From a checkpoint of a small image denoising model: trained on photos of arthropod specimens (BIOSCAN-5M).
Rows from block 3, named by matrix and row number. Rows with one number belong to one channel. Each number is 500 + 25 x the weight over its row's rms, rounded and kept within 0 to 999. All counts start at 0. Numbers have three digits each. After the name is the row's rms in percent of the matrix's.
# convs1: first pointwise conv (model.mid.0.convs.1.weight, 384x384x1x1), inputs 192-383
# convs3: second pointwise conv (model.mid.0.convs.3.weight, 384x384x1x1, transposed), outputs 192-383
convs1.252 093:453467500519496470479524506528516507456493514508529497510505509478515488471505594509518505490493512505486526506522515522514538503482493493492491506488482512507440506487541465513525496509521491484487529486507491481515499509482505475506496492537508490480529498495506533478490517547505588510491506492478469541510512433531561520511485503508529509508557490501484512521504513506528489473520476544597511554516427518504532522510522517462468450510516495467463508499493509456499516514484497474497492472510556517505490498456519517503486511500490522498504493469496478500508492514503514562
convs3.252 100:475514494464520514526513495457495501469503491517499507483513500487528506457522575510480538479513469519472477441496514459485490483485493518505517521462474525468557507511445514461447505476473511480494480499497465484493489479488490471507492505533508492544475504472505438494507519526506585491500510478501467511500512472489557473484503491467491520479455495544496461460479526508511493511524515528621462458500533501506488496476493484465488550498509540504508482515490488511477505520505493517511506491513541524490491488511491534534472539492515466510518488499497492466515524535490492546
convs1.253 095:495488505502488490464520490497463530513527510528480525467479514513479503550524478523501520484486526494462515504536508477495528464459487542535476498523490527497443515458499498512480476522509513501523488467502528531506493495542514485513518497509480510509508524486509464488517519514516520527524492484494533521523510487545505487461530503507504482496502477480485507483497492472501519544504492502514502506504499536497488511498499515499591485522548502506510484491488531466508443515494482525507487517492482473504468463508510519483487459526444456452509517494488515534503490494495497495
convs3.253 101:493510510501480472492527514498513512477475496518500517517530491520505483531502504493462516527495476524525519487483506517501497486515518453469457518483506511510481471509500510450496524471475502524472485469489502509505530529517520492542447538533457517520489478517514529476508474479454484479505499511501511490488478498502486479480450506500488492515478502497449493536484484498482505504532510510478531544496499464489474512481520533508454491509536513500501491484494486488511498506516518528495484495513459472506494426485531508518521453515518446526483472502470492512482507514483501506
convs1.254 102:533505490507483528510477508478480507484488547509491519547498500500510507568496520538513496491513521501498542528515514474541552513461488472454543505535470471489458506502496500506511509525537517489479486499476590523511516533495511507469500561493478485542475522510482529524486510483530475491506491504488544499540487532493520410477501489506458482488491476459492516460473485506470501464462538525512533484527504485478517546482478538509530523524504507511491469512460472490508553490495542508490501474462511514475479514511459504484491481541495489503539460474481501589452511498506526534
convs3.254 094:499493524515554524532583499519501501516516438498524527482494517495520498465490491506434492510480510554516472489471512499506489539446541501505491500534552533506490511488486504524520531505529515507509534466479465449516489500480502483499482498504495518534498509495509530481520473531483477511506503476512499485494491500534426515472483522491494493513511515520527503456527452482484516509529516513492520522472471522483511523548499539506449514484500502508493535511509487514484472504513562501490473523487492480532501526510523513506531496520480496519471553520521548476441510489525525515
convs1.255 094:477590520507496509405476526511542513499482480467491509495526489505500523497500525526518479525441517474486507508494528484499528499501469469485451499521503447506486493501488473502524482508490528495444495505510489489527535497485494458486470509526488509509500477489490484469533493515490496517523470505520501534499487496519515511469497430507483535495546478517471495489509471540493496478510486516523520520484477512502489476487537498498473493486519541504492516513529478482563470473485514488498484523492513551493516495521501514484512534519450493485554495510497474495490476482463498474
convs3.255 095:491446482493490500397497524476513516502494485492499514512484514472510497491477490488507493514445483468496474506517485500497526476542527501498529487495487610499468492510527488497506477510518525501470518503492492516503487483532476509505524489492462498546486531515503488507501499494539484499530460484487481475475519496528486481502489546484457477520527515517503505456513522516494498498489485475519475510501504510529507497450519478510537498502524480482485536450499494528414472473500506495487509467530485513481489477518488505522522486475508496519457506520537473542527537502502494495
convs1.256 099:502500498496520512471481498499488483481475525517471498507507517516529486483463482488526485512466502480491528530495490512506538531501443471514513562494486531473503483497536466529511493520466599496613510500489514533537556473489480485471522518497513491488559489487533509580447494482487498444509518496501472492498488488479503582492532495509537451482487487546519480474513513522490497482551511521479499500486486500508521493500484498491479514498485481494464525457520495511474495537521477516520506499493501529505519540491494507527486455466522509494522520470511493499474585470486476491
convs3.256 104:498508495513539478472440474486506477493503501482529497508497530518496494509511514518539472486495507472528480526509511491500516524440492492489478543492518475499491506514536508460517481522504612506643489501502499473455502472509488506520526484506515528507492495520471506469459532522515499545492503511495609511493499519474503557517509529518497518507483519536515502511468496503495468531451504527509526494493524473522490478502475510503527504495499484460505497533501475505524546508467474532471498486509501507507487449482477465494508494430473478503472479469517517491485396482489479506
convs1.257 099:523519500484473565523422468503524480488487530466532455543516462515453526499503493530490492519495476492507512517514549563477480495511474484493528468509492474491516527454478514538486533511421498507492510520508490517521504518486488497535492521469502478506476477519478562508486476489488518516493473502490533527504523481502476464526496472477493510472493498537507508512535467522509500501515471506507523480513503506469534498487464460508496499530459509501533505533492453549501522491491516471485493510472480463478518487512515536443492486519486505517533508518525494506516517497550520518
convs3.257 106:540449498466553541501491513486516560510506538488479501542479537485524512529507527485436501482512525504479520511515450532518466517508483473518482514489485517475509509480524497456522478465477492490518475523498520501461487519498493503509500516493530526518469512535478532504492484492516489495487473516503544466452506511511518501483506518501473520544504508510501482520535532490510464509500524448535522513512500504501501488472450490484536484502470515472467485519538510514494552503574499431520499506520513468494487488514510489526500535495532465501457506468513516510496463507498524500
convs1.258 097:511481511499503551511448534505488477468485458510500469477503545493509518480492494495480501488502505489502504495518496497495506514497498490465507523492465477508519468522478472487500485524524460536532431523497512524540502434485495534501454550493503454490494491533543509532503461498508490486507521493482499531495523529502454508541541499492528509487479524490510489462512471499522515497571505531484500489503483501522507460479486464480501509485491515527491477513477502497521475490496399551484477524528486483470479494484500519499520519449514508503494514422475494523492511504479487480
convs3.258 095:516486484494525464539466540471476493502494451466486461513507492528500493485442508523445519499514486535516506509513481478482533545531527500535482522503540531485514528472477497456477501505518492463526476497541521453479514454514488483507452477522529537530507493551470503461498523481523460576527487523504487480507467503483523545517533529481521493547494551462498526529478506518509465502455488503485533475508515504509479503547490515473492534498499512448526484492517531503496490485462472490534496463502506523492474495511463509462522488480466504509488511436526497484514483494510506512
convs1.259 106:505482504503515532508500495515525538476550539495498482490521552523501474502496512453518529496518491522532496482550504497522520456484478535523486520498512482497523473496490509504528507473488525500500514475485529497507500507483496494476510502442559491482525499516497499494501478501520519516503531495495542520504507520495477517523501515530470489501517506489495468534419475454501489501457481499501375518510483504450500469461486499512575495506478489488518509521552484504509506532507504513529492449449483409516474503516499511492527499529553524527477491522515501528488498490484506512
convs3.259 100:496489512494475488509475510493476521502475458498494480475547518485513517516494510488461499522512490463489487506516444476558482485434486493512441480510538472486479496524517487487497492498495516482491510514521540476449471484498480529499463509442407481516502501486482520514488494466493516504484452488523534516482500513508510495482443468528560503489456497482496514473491479477482504499485487493513558494497461523514517464395491513446536490498503487461515524522480471502533472452493499493514530490459461491484492455486469490509528487490489490475496548532526503471509469492478480516
convs1.260 105:491496544462486479459534524517492493518530529517497505549532478561491475475494513469527516518543509529481529494520516537471534525531452501489477554501496524507503473527467501527494494460490478504452498514518457532506486512483492497499430445509511460514526475523524558480499497497467520500526527508501405514460475490521498551512524509523509498486488489480508486477515498509519554504510501523489517499487488467544509497480537488502450499500485471498515523432517478496513513468482521502514492517510541498515525513486517452511520448449518473508532480490515506486507472506513517520
convs3.260 105:514528484481491503524503508484472486494495513486509522492489473510502501522525503537545459534534490487512513487523505505467487501556500486518507506498572588520483490501499485534495507547487499491513467482545456510510505529497500519474521438482512501530506523487529505488485519465515487526492531524476483509457498464520544516513542466502515510510479507491483522496506514472506518481487528506533517499529502480467489525516498515525498511467496478496501505411498475516484524535515489493505499509500495519516508504536484460537530488460568526519503514427529504520493511461498510498
convs1.261 109:515491497505520517492521528480485495503489499505443494509482582476476504514525512488526504510525524494496463552498521458527535499490477496494514532471496597450510501544527479458624501491507512479485503518485495515445485520485495475478498502529485520495524496493514452513529474558481486512512485492500517495481556490507499512507497514456500486499503480479526545542466487534511464477455454473492455507480486479499499497511494539524523511496528525446527492512487486532472467508515487535472519497494518505512493504502477505480513488496514515500519485511529483477507502489495523509
convs3.261 103:485520479510493517523495508482490497489485477522533481448515508444467501515531509497547504493528482517482502588493488479483488474481534497490492515531494332485497528520505513530579515469499510502486506499515497522545506504479517524551512524492491465479473528483509485510486453546487461527500479478486434430511547518493514505515465507488533480511519518508523488523499498505466499496498514500506481522472503486465524486511490489498500497464481498536496505479498497476511464497547493524502485493479546528496538469523481489499504496524523526487501494519496502479503509493442522506
convs1.262 095:536499537501587490492524520516514523514478549520509492490496489491496510503459498482483481521483524482518497472522519489539497530470453538479558515492465536483485478513429497503512506451489482485480499508502471499520557524530500493481472542498502469501476472524522516511516538510496479483526477502540517493504511519513480520492485551511507501502451494454504477480538494503507502482512474531505535537505460492494495591522510493512481543517505512502492509520480535475509479502523479543529513486475502521513495468476509434483495506497501476544496509512516514472472519497502465471
convs3.262 094:469486467510424504495513503511512536508458557491505474484505506497518526527526500477506503464475549521487518540517518492509484486451487492497522524525472522509480511487560500495527507556457522481512484501493484480486539501492497484472499525493489487476500519488488456507498453488486480476517500495456500468486482504509476509516525540506512511497555510527510450505556500525480501494518500532505487508492488480494462569474513502509516471494505522516507508502448528496468484512493509453516509537548504519485500502498485464504504507522505519498494502505466497466461523490495502465
convs1.263 102:478522496489474526525481465512471512503495461501479464556553423555519502491513524532520467509541559525542511530522499500508543542477503476438516493431509487491513452483511520524475507476573500467462481478480511510441498486520482511471500595493471444499488519499500545477538547514493490469499482521497545529530495503524491519478511498450472506495493506488514469518538489470526515519521503475483510415497515509503548467480485467513445499494495510461543483498511475502498514472512472466524492516490438518472515465525447462512503538490533496509515482475498521519528480507549525515
convs3.263 097:478538472494462489456479489503491486472493541497506505512498486399518510492503486490510502524542524478470495451514517514477499468494499501558498493559478454492486553511501482515457483491564511495487478528508483507533517507510511489504507485514452465473496506486501495496503458501492538487486495505494539486530511529485525475522495498512479522478499487511495533518574525523503504537476509519483523478403492507487475472393530499503501541481510464519509505497486482491495485509499468529502491498540441464486507461496530505541492518472527472504501495477500496521539472499505501479
convs1.264 101:459478511511464512507467471476483500508518462497504476502505449520450545465478466452510571533535489488530465529491476518504515484499443488496492445490475533517491518484511507490525512495496503499510484494477421497533480483491512507514444521496478476522486474499472497437482490507488509499519503519481417521523474496525425482524522504492476492499510506491483438507510524486523495499501503488462486510460487514456503512503477494482533519497534524511492486504493497548507449483508542472498497509454473507510510527512522481489532539522503492463512494465530491533498456537503529486
convs3.264 108:471478495523534494503527503489442513536523453500501537482502464489504530502472509526501469496465510490532517498518489475523526567515495496495567505502551553475508480482494488525501519475499455512525488523507488520535463467522492493486499474467493491524494516529508497460507570554535441512491520488481467514487487478501490500492498510499519509516500490509508496493508491503545536460512477542507520497574504464502524513563523518502490550498516509457508456491501501464512525507508543518503498507509440505507483473505505521461519494517499508525499482489490499505477467499492516488
convs1.265 091:498519511459522470492496521501499512482473503491508484501501522522504511508517528489497506495461529500524497519503474481510533494479500484500476499523475497553499451527510516506459502500472518475493503534516529513480502527489556481512475477508488532499498494524518510537465501520501434484505494481546504494462509492471493556506488493500484526499492499438512458426521467539494509534510497472508521533510520466501476526520507464492482503478519538510468481512435485468531486510522502540509485502496492524479490554512505496484500538511519479474509527499561491483489505510512510471
convs3.265 099:510495504510493479468466512512515492500511459521495505538498487482493504471493484540494494505445547492510503527510496506504503481512476506530494487507466545455505488508498483479505522511507506470487499529462510514452509505512517482500490450541482499511520484523546490511520505490521447453486540478480485518505483501511520526485506526501486501505490508536538514485490496531501476477483513480516474546520525533508512484549514504486512488507518495502497532493575518489486486530508520550514519503530475514473470543492516531498531533475466511507480479503519487503554480512507481502
convs1.266 092:482502499498510520486497537465507542479483510491509488550483513494498527532528483483494503508519520538506502484530514525469507455507496492459497500507501474508522529499510505512484476551539501493508504516511515527522570540502510468509481589545495470491471493454496521484491510509534478521485495552490512514503467495501493538516498526540532514489486473496517497522495526525442509486528496480526522498467500502499507512524524498516498529524494496473488501469506524477510491458482473448509470481512508507503494511495490477507505439485491512501526532483496459513466495497491497479
convs3.266 093:494464478510471503512527518510483539523444504505464509499508482522523530465508501467516506488498544505482512508499530528513496477535474513468473509490547508463478490484453529506517485551473481497503501501504477502515529518515490503518459386470507477499526530496477453526476485488552547513498513565491493493529504490536520501505516497461506499486520492499485542460443505484503513482505540512497507481524500526488472487478494487489467513457534532521493498530501506547503441462528535469478526492516512504509462485515510526489502489467521484502507546516497518492491504497474472507
convs1.267 098:501514501499482477538491453509498507493492490513483499474510514514518491490510394504484505505519485509482542535529511501479504519520472538518488513491473473489500520499487499484539490510540479517501498480526489483465495476481475472490488544531495502494468503500487443491523501497474383525515541516498522516475537454519522497519508522432499516497519490489482513416489510512521502429538583506547477506485476479502514505522523543521461514516491487503510514519535492504514492513502487488496509526481512486482485485503509505526516489499509484469475512507484473490512485508486516490
convs3.267 100:502506478501520505475462533518514498517496481503508458538491479469518525443520436537510523494485517510485470527503487477510505493512514526495528478490467517486519525463514510495502492499497483492479480489511530522490505505488486496492478516491487481487502499486478504499495506498524391491495468531487521509524464511515564494489502508459536488504464483506513480559514495516484469526457555517561521514507501520491512477502526535522536500495504513492533489487486507487477530496490491507495509539467492543492493489478506497540505487498528525497495524481461489487522516513534494506
convs1.268 100:514508505501483488457451501490441490453487488469441510506486439524498465492501499485508513440487531455473508511495500444496534472509513500507496527506502515511507502484529486488516509486489540510497516483510442467514478512491507514502539496531478459466470491463548509479492526565492534568498480499513456524493513492480485549485481505520529511476509517509514520515506510479517495489435517474435518487518530508492496483428511490494560515481498466522529461501533476468459500505468470501517477533496508526520514492504479530499494459532440489524514494530542502491507534502473486497
convs3.268 098:521497493520417504526511507503508513516513524486529518498498506489512499522465488525508539523485473464490501543510490511459535491455457542482509516490494451515536521531524495519501485529520521496513532510495559479474515510482490491495505520529502511459510462526488488536451469455547534476485501505534525492506505514497506497537498499532507505490517472497480518504470480502501509510474501490500526527429485487497438495415443470490482504499524502519536534511433520504484518496509527494504504542494494500498466474514535528499508465485465490488471490560470497488451480448437470497
convs1.269 101:539510492500482543465491538509557497498454514489549494451505474519489512517508508496502509511440492503516475495509496553529528453519502528517494436494509500499455550501450496521475518479515514479486492519509492471497498485494469508521514528541499497504476512499493537485526483495508509492511494529470537497508492489474526489508471479513477484496489481470504505481496468466479471495488534525528538513496485527453499514492514512499500494493511528455523548518512524489482517482561505527500485502489498514495505509495504473556486511500487484507508449521462517487545500497528510509
convs3.269 090:542482529531497516524487475462448478509491499492554497569497491479504478527503461479535512487357488478545518532503476482534510527487491505522486436484474461490512479519499538504479499480489486535521488536499538484487507510493490521528468529448524554519485470522474443480448508515487521493494508518491492537462474490525562505517488501520471505501508456513535527514482466491494502487490501476507495479503517499522533527462533498505522526540471487470519488511473529532530523492504504485496534486512501494528506498504493504544474480476489498484504488506499514464518516544506496492
convs1.270 095:494535506475503509453471484506507508486493502525493473523506529466512499500467508486458508498490524554531492508505499483484482468527487508513494503490504501502521477514497495518490500521519506515483489510480476491514506510504504548484505481491500523555513486414463516527487490507572512500510586501491496491502513452499496507511512538477523525441503495498500478440515546464484490499508500501528450490511478543506513469485472506507479479538520497468487531495474536439491475493546505497494458499502505491465489488503529536464598508495489497522479510495512491506491498505490510475
convs3.270 093:497477499511523474477484531498486491489503483498483492544537487518486482528505489469559487542484493419513527509517521500484508467548436516480474502486485495490486526502490486508486511506516507511500507483495508499489514503505489506499457506498510490555479475459472519487508474459426495438493429492521484516512477529509544486496492507494498478546495499481484488530506515509502506497525498511491565506497481461527512458511497490532577501472514500452495522508498543442459501485488484510487447495456528502511490477510461517528449489533536504475529491472499485565499520483469533487
convs1.271 106:475493491496515516476515491474506484503520506507510488500610495514467479528464503440468523509510478461494498478485546495504491502505522521480553495512498478522527507509514487519500506503520476487477509530481492504508473525475500492485502501504529475480442490527520504492506509494515486467487524518480531527480501511495513524480506465577476513471520525471483512511499499490497521512509441501515514543521495501498508472496468491502492518483543514491476488524537489491486521513560500479494523500521483499501486508542506521473511472483484510523479513483486463504478509481487488471
convs3.271 109:523500508505511501502548541529507493498491509479501489489621505496496471522496486438536500528429491526506489475496534494508548486490455482492531511500531484508471474526525495533494518513506509505477501479503481496478468469499503520485517526471481520501556525483508489554499506494502483494527503512485542496507505475498497486483516466570531496495483512522509526511514507500504530492504460489519555492490515489531496494523510492496517482502506452473480509541505510486511459490434521576520525502511519528482493502530501512535491520516488512503485516535509459509494496458528499507
convs1.272 099:505496525469521509493523520512503503522506487507507525569507523513492479465432494509551467615520527498492477535469466486492499501482554532540482504526505486502477509512478511471543494497467461482475504524500506452484458484514460503492481479475496433464491506523496482500485493481486534472517522487477509516467480480527470572491497521476493483509503523510493549538523487540513509477533501482508518509523504487512510483516501436510519502537509500495538502544460512517473539502525476549504482520486476524485520521479518458502487520459505516515499509574469522513516506549485469482
convs3.272 092:529477532512524504506488541483485518462491510488506485541534531523502461531536512551559509498434450482484575542516506511473482501470498521493479476490485464483489504495505518508510488447481488482483475487505549509520492470511487486495475488512482546536487463509478466533485496446480484531499512498483545500505504504511567553521519534484465505538487513497536558542500493503502483512475479485547554527556482481511490443564510511503523480525482509477507520546500504506511561530487491459483501468476518488521518514504521505501505485450503505524511514576511506488536493481490480485
convs1.273 103:467491492496514529460502516487474510508485482515489483485478477492517501491519499516525492500487533449498472541499483484478464537463455510524506481474491503497487488487511453482526532516501478486470475449483505490462515519524520483494513506510486501502484482488514465492510489500533560514497481481503519501464517475507480504501541497512550515592504497531522516470494488511430489508490488498497482511487497485497485498476521504512523527447490479497515485510506504530469462540495499486508457510453492549497475504517506492581477501515466513506526518499478506538479468508508503507
convs3.273 112:493510485526506548489521480467502497517517503518495499538490486470491474503497484516465454511520508481490478523494488513521466509451460514489456504503499511498474480515522458496440509479470500513485486478494512503518489506492491519527499508487482526515509498509505445514512502496478415480493491490504482501540520508498452502486475495515551495404484549493497551483515483510476472480510489495526531492490515469519494490510486498475521485530474504513485528488488535570502495517538527473477488490509512531504488542477495499422515499474537491469487467506493502547489513499483476487
convs1.274 101:490489417510515473514471500527495482453504483499466493484534515475505515474513489529507497480502482473501522479496528508482506496501499514533513477474522488522468515470465476486528492509512478529471508532526458506486493489509519501483475538520501508472463490509465497504497515496513482520476528522485490525449497498546481484506508526526513479481459496500466467480491514470531500467517553514510504508497496543494454535501503523498510495463643540468518469563504537488519502519525469535512482462515522477523516502450517501524497488526487500416480492493485491527514514477495503464
convs3.274 095:501499437511539544494505495478500504538499514492540497534519519456538485518498509514527482494496538471489477512494533514512521531417511516542533486471470513506491489490512512520438532501515513489493510466482455500522489510525492495497488479460493491513537526484497495507516482518518516498524475525530476496512525499481506433499478506498505487518492513500468519451493494495491510483518518481463515517489457569522518486556510470482531497463363511519525495446490470482505471499481522540486504474502466505515495507446503526530505501505493468434501482493530489506507494492509485475
convs1.275 097:464495492516485513485432545479496531500510541496483473523546489526520499510491499470539511528550473497491477546529487568511517517523474465511498479519525480483474498488480523497469524479438489538496485507522503454489507514469484499466526519475542445486474498465547513487493531493508500511493473496496500470449459476478513493513496511512478482494497482499510518472499490490513564480494521506493505452453501495490472485517511509521556493492475506463529533524485509510498495509467531510509453525508547564514555538534542531529504492464503446519506501538464492550502502505514536513
convs3.275 100:479500477520524522493545515495529474489509443485531498507490498505495527513500498482440510498480516479501501554526503514527484541510491527494505496512494567500505501514500524493498524488507512545472528513499455505469502495543504495517494505504503472486506536483543458482492560507510489463501544535489481518514504489495459467485485501517552536533500505518460471496483531463503508523510541499500484516632502507496524461600489494502427516509480473533440479512479526499493498519506522476475550515502532539541482551519483457471496500475477551505500517512530503501487483507499480475
convs1.276 113:488499502506501469490453513510510492511510474495523451510501511520546507500477521528512519526512481495489495505502523515505552481482486506498516507510503548497482519503466533456471481541478570541497534511475496520519531473516496475490523492525475549499525465521506500490502506504474468508516481562494523526507543522470438533519480532484506460454530560507476513454508512496514503542553529503513497535497489520502473486476490512496525503487521496499531517530474439508513463505523515510529533499451480478500499532519506529485517518511517441565523525504487473491530548473434506501
convs3.276 106:515506514504502508512531492500506514503495491459501488482484482512481529488510512562487513492565539516508502491496496532485521496492518497513489504502498461500492501531502513585476496472518586515520487484445486468514501482506499511477509517509524434498522522529532486465481476522512529488487487470501503490486536490491495499509497481480519527545535328507499484482507478486504548525466512520483478524507500499472489532495505505464490488524492465529485530493527461554487503511530525484500497517504522474505533474500505511514501521512488475452498448498512520526492464500519455500
convs1.277 099:504490484496524519496489498506493497519508475632455492483456544475513509488483485516500512476538488482508481511518490512508488495450493509512481513594486476502477463466525502489494484485464482524486479459502494504538518540477500514488471511521508532514495515502501483466490507506499497541489513518520475465497503488516490503516501498508539520504511488513518508478507513478529503494538488515500529533517495470502530511505545499509456519544490532531479489497496493493487491530505453522481472477504529502497503495518488528487500456478497494520491497507514513495499493489522520491
convs3.277 103:513505487492508510520481481497501495510492478408485499467434510511446474474501511526500481508518473505525487499487487518521501521545477498496503506578450491504524468502486492506501536493509509470523516509502491490497501466510480473493476498508500492463483500455537547477508497481523478513537484498492459471531485515509489522486486492493527521481509476486490492516516490479514492521493514521541455504522460502502483525472533491500449470496515493507516516485481486517508536510469529501489504483490519510512506517520447480494485526451495495512489517481462500528499498481489492479
convs1.278 092:504480499476506498493501539483486500527448482511534522520513481517510502527481521541532491472505509444509516536516490539504493514501476491491494477504498553504476481504482489499495518490478505534486503484506454505460485512471492479519471491499495519493506515462499499524488482454506489500501476468511480473487502516477493511510483515506495501510515510522491488490501557502538501535507497527505496527488517461479477468497509517558538519494507499569487530526499462484494499518502495524526488531488486507474566537499488480488491520481507522494523480526463513533529456521508529536
convs3.278 091:508523522508533515484525517490490495522473502515492467537465474518470497517512490458521518486498483451522508506514486546508496485471472505517496517505484434498475477480478489454506506532510484471479507489487477508460472499515489499471498521523517495536496524505499483497489508411509496477518480466492492477458503509489484456483499480516519483512498526518522519486485452508486495492485492496497497500474535484499512545493506496516509503470495500428507502488493480476499536518500511524505514534534540482514426484478491518515508493487513504479488471511487522580475563475503467489
convs1.279 092:495507503496484427491550513476440538559499509512483525480531470503527437544515527474540477512487546504524493497503465479496533515505493468492451494515502509488490475464528504525489477493507497470499502506510550531509490518488472503488483515480482492483526510471506495476523477522537487517500504486547523491476480501509517518550491511467460523537489511500478498408478522497508460511531505538529445506557535503510518465501468487480504509504494501503514468515510502461494447514503483465518480480525488497527471500501479493486527531513491504541532517490574546508492514484508502522
convs3.279 098:516520483498525569516573518483439530495517497480480510499499499537519397521506486475440507500503506514516511497510497497511506519521505507499481500489502526519506529514493503496495500495487481505487499496536449497474488522505510495496508504502502489526466486542496471510481497527503457486506481515511459490471505527507478442486502518481536478494523479474511502475496485498480483497519523468513411519432501519490516481501514526494453459505550524498498484493502480509497545514482503499486483527473506506520492482497525488519486494456519494520535503526383552498542530484474491487
convs1.280 107:450516541466475484488549475506486474508464465482508487448498481491477509510529475485475493517487538528492527508501504423493494493538543522470486514517485449513487490510518506490472483495508526508536492495514500512465490490496501521483490517468474517544508526504520468449490473530509503441517489491492500472521515490512498502500553489511477473514494510522509564534507503447474526510492524515481451514524542496491474528492519517463464489529474493524543479496534490550522510495483480496498515515461458535483508484492468493492531498510482494527471525495526504509496474523472519518
convs3.280 105:496473488506472479508480494528496519491492511497505516522548499503491460514459521502482502483436503494491520485486528478485497523492555516492512503463513515481480477504515547473475512514493489514531482493481526487458525485494497504497480517504428489503531466537475527468511530491497496534463497532514494578476512498526486537519529510517481466473506527504506469527492491524514493538502498511542548480488540519514510473509466508474472505490499511487527516470549506499534525536486491487514494485496544458470531504520477506510509471513470484512468450472469523510504484458521499504
convs1.281 090:505533493491495502501474507500505487505526488501510479471498491506523517494522484516475511512492535562536470504463521485481509502507515512501561540518479473478508486515513472568546467478543494483496497488510477515460461514522454515584528489552493480474522523512490447470564500510491503475515538518468467519515498492490492470494521491481516480491525491517514516471499449513548459544479477488444505483484518489540525537486522461504513480518472515521469511503512506504513445471509505533470476503485452500503480505494498478477503478497488516494494493521486467538482505472531555472
convs3.281 096:528491519498505488528515501516483468525491500517520482498477525472480534489502523480561478491510494503541508479535519526520507516519458472499577544518476468518491497513500482592511494484476484501503491489533490506510507514495536516612462460485496486476487531469535475461448486543486477493529525503496492498525522473508495454497507498535480484497516500446489529485497449491467497536483489551492514508565508497523517498513490521522545561509518466531500481490461498495509526491496507518529479508482512514517463544506551526504517474529495517492496483451484516468477525460490498483
convs1.282 094:508512497499493505523478511537488540512477507474518454494518579517457497555493483476507493517471485468499505491477480463485483537467489506474459495489500495563504491501556487527490490516475515480487542477491465491484523495528500488521511491473499506492520487485464437530503528504483528529496460496501526498515509480502485499503505573494510508375508497496509485497503490483529472488491501536520533518508451498505507494502525486486505606472504513487483496525519508443509514507566537484499478479455493506497500499523502525516446504509524479485491513544482506482469465565461476496
convs3.282 103:532514479494536499517489466527506486487520479475502489508518476488498508500510512524478497513497527505510485499521545534463476527434479491541519498487501488532473507502520515480483517491487470483535476472488468501504490499521462519502512482529492512500497517478460510504481532466508506499485480519476524503490488503503515527535487503489503510695498508496504494463528503464508501507449501521474493511470486511487484492522502539499506624546487517508489509483508491427518514509482479505489502491529507512523503487534469518501543492468485472534511496467506485504526482421489487544
convs1.283 101:496513526504570502521440495497473503486497490480478518517495471514475532508514491494474499506442501479519518504509496503480523498485485493498466508504448482501480497500509523502475499520517519504493532504517488530490497485513510463509461504494513475478467551513489536504456503460486537510535508457478478508517500510483497454473491468534412498482514509505487490554494480508463611485470534445503517461469508460488499514487519465495461497533520505486519504456521516493496496517486554531504524507499464524506556499538513558495506498517534474510513495504457513540524541478534517519
convs3.283 107:484419503499394511525492497510546463493502479497493481524511536499530492500491456519484493511443506498521482516496503511428536470492543524500497506533429457488506453506498517501515496473530492516488489506533473470502524491500505478492486505519518534520465462510486511508475495475524505500524467481530473444504526530503502566519491504502419493528517499531531485513498478486477446500517451462528482520419498489482502484455481475470506482521483482476517497495502480525539520524521506527503495528499490477510517469485493525479487483500516450479498504497509500550483463474457496484
convs1.284 095:509473504518473519527454516470526497514494503498511483518520476511524463541507520531523543565492467469513439490535507517494527519518517499497526491547498508506500510504471522516524522464508503493536526530493567501531496491473480534491493465458493471497504484575486519493486497552462497497499469497525494502492474483467513545502550537539538498506483507536507478433491525507543522516506501506461518500570505479534510494519512523512484513535482486495541524468513472567510448481496488473468490495474503497508498479522455476487514476440490501474494513505489478473474510507496496529
convs3.284 089:518541513516535499522475483469511502491500514500500495483499513474491496515491515475518481460468490471539485520490529502537501486518519545503490460476513478512497526493493476502494486511498519505517487501496457461518494532502532509506499478486540502545505491580487467489491512480521468500521522490501455519481499511490492519519510491510515506521521463512523513466496477514518479473477483508514498492615496482474488505541517487504504498525496446515521533506481488527484469507512496459528503504523514503515506568499519481479470515487522521500530481498505516502519473485510498486
convs1.285 098:454506504513502520522447488541475505504499445509513535491503469507511458522516508564492461521539474528510523518519506531464500454478421464488491499495494513495480464499495530540469501522502481542521533538451505520468510497476490496493489504476503538479522485487524524516452475468485499538503531516510478422487496512495512486487522485485540478527514513485506522514488486465530524504543513531487523495512499500520532474474525482493509532503474470464515463515448506503550508486473453533504514511497510493507495441510454469495501489437532513524498472444521506459488514470532502507
convs3.285 095:508531510498515504489528502499525487480512494479480513502494498479494529515507550469435502491580489482486504470495496494526522551483555505520519534482496554481494516466462487485488455482487502493483523519521528478466488508523507491513495491493495515505480489483497470482515489518501507507489456534513510431521469519455499487476503539493494497495503493492523518474516527493464526514509528547478516468484512466516478518486464460515516499486509525488493508504508507494433504482481536544515490493487574535508512450502504533510483516572543546538495534512492502512493492492525508494
convs1.286 096:504462515496484509471505497521515520517493521511461486522480479505503462498525519497474459481490524496512534508473452472485530492452488473546496456512527503499519476510497489466493510511523515498512534503500508493490508501507495510486498524535509487497514498524506499526504505535503510524496504516501539505495485543499486502541481535482527528521469518522488521459484519482495495464567542539476538526503511515492477505492501491490486495486511533482515476499545510517557483516434499493576495514508519503509479546508497497492483489464483503465501528467479524539455509483525472492
convs3.286 091:499495488481550495488419485508470505501476527485494496492536474491514508466482490554484578481516573497479526489486520497521502519478554500533493491485486490496461471479484505527488507474513487474496506481470486514512496504503500488523508513507521484519490507510479479517490514510509491500488502517500545492545498535498546558469502491496501493524521507486484514557504476516478501502474450494491492491512507507514498488533508521523505482490495504510499503473503481511524476516389474493531511503478495495483490533499525494505507500544513478498529517473495464532531520506560543523
convs1.287 098:493459540500517488550493512495526497523497507340497473494509520487498515491479474555485486499497495487499486484524490481499508512494480502476484506488508489399494495487471478495509516494484488525490504509482551503477510483543512498503489493505519497478515550503529478471503460504481513465533430529479500501516535543516494539502490487501499492425520520418504469470519503446537506515518480528507486530487537491489499471497500530505539485530518489482507515514512519489490486482514484499485453514474501510527531492522484466524497489507553479469484465501479524519514493496499549493
convs3.287 098:495487525517468501478535497542497516481491531624519534494519470526525488497497504512492483517487475509490495473488476511491485523495466522472534511484477459581520494497516528505498482512465504522514496502526540492476482504449474467505526509513476489542490438494517508487490458488482507448487522514505498498500510527491511503500525523494489498428507516565541464527467484458485511507509480513522486463519509500496500463506516519508515550543482508489498495498495480526507511513490507493505543517493518473470476478526486530546479478458567528494476451490506497476494473482521459516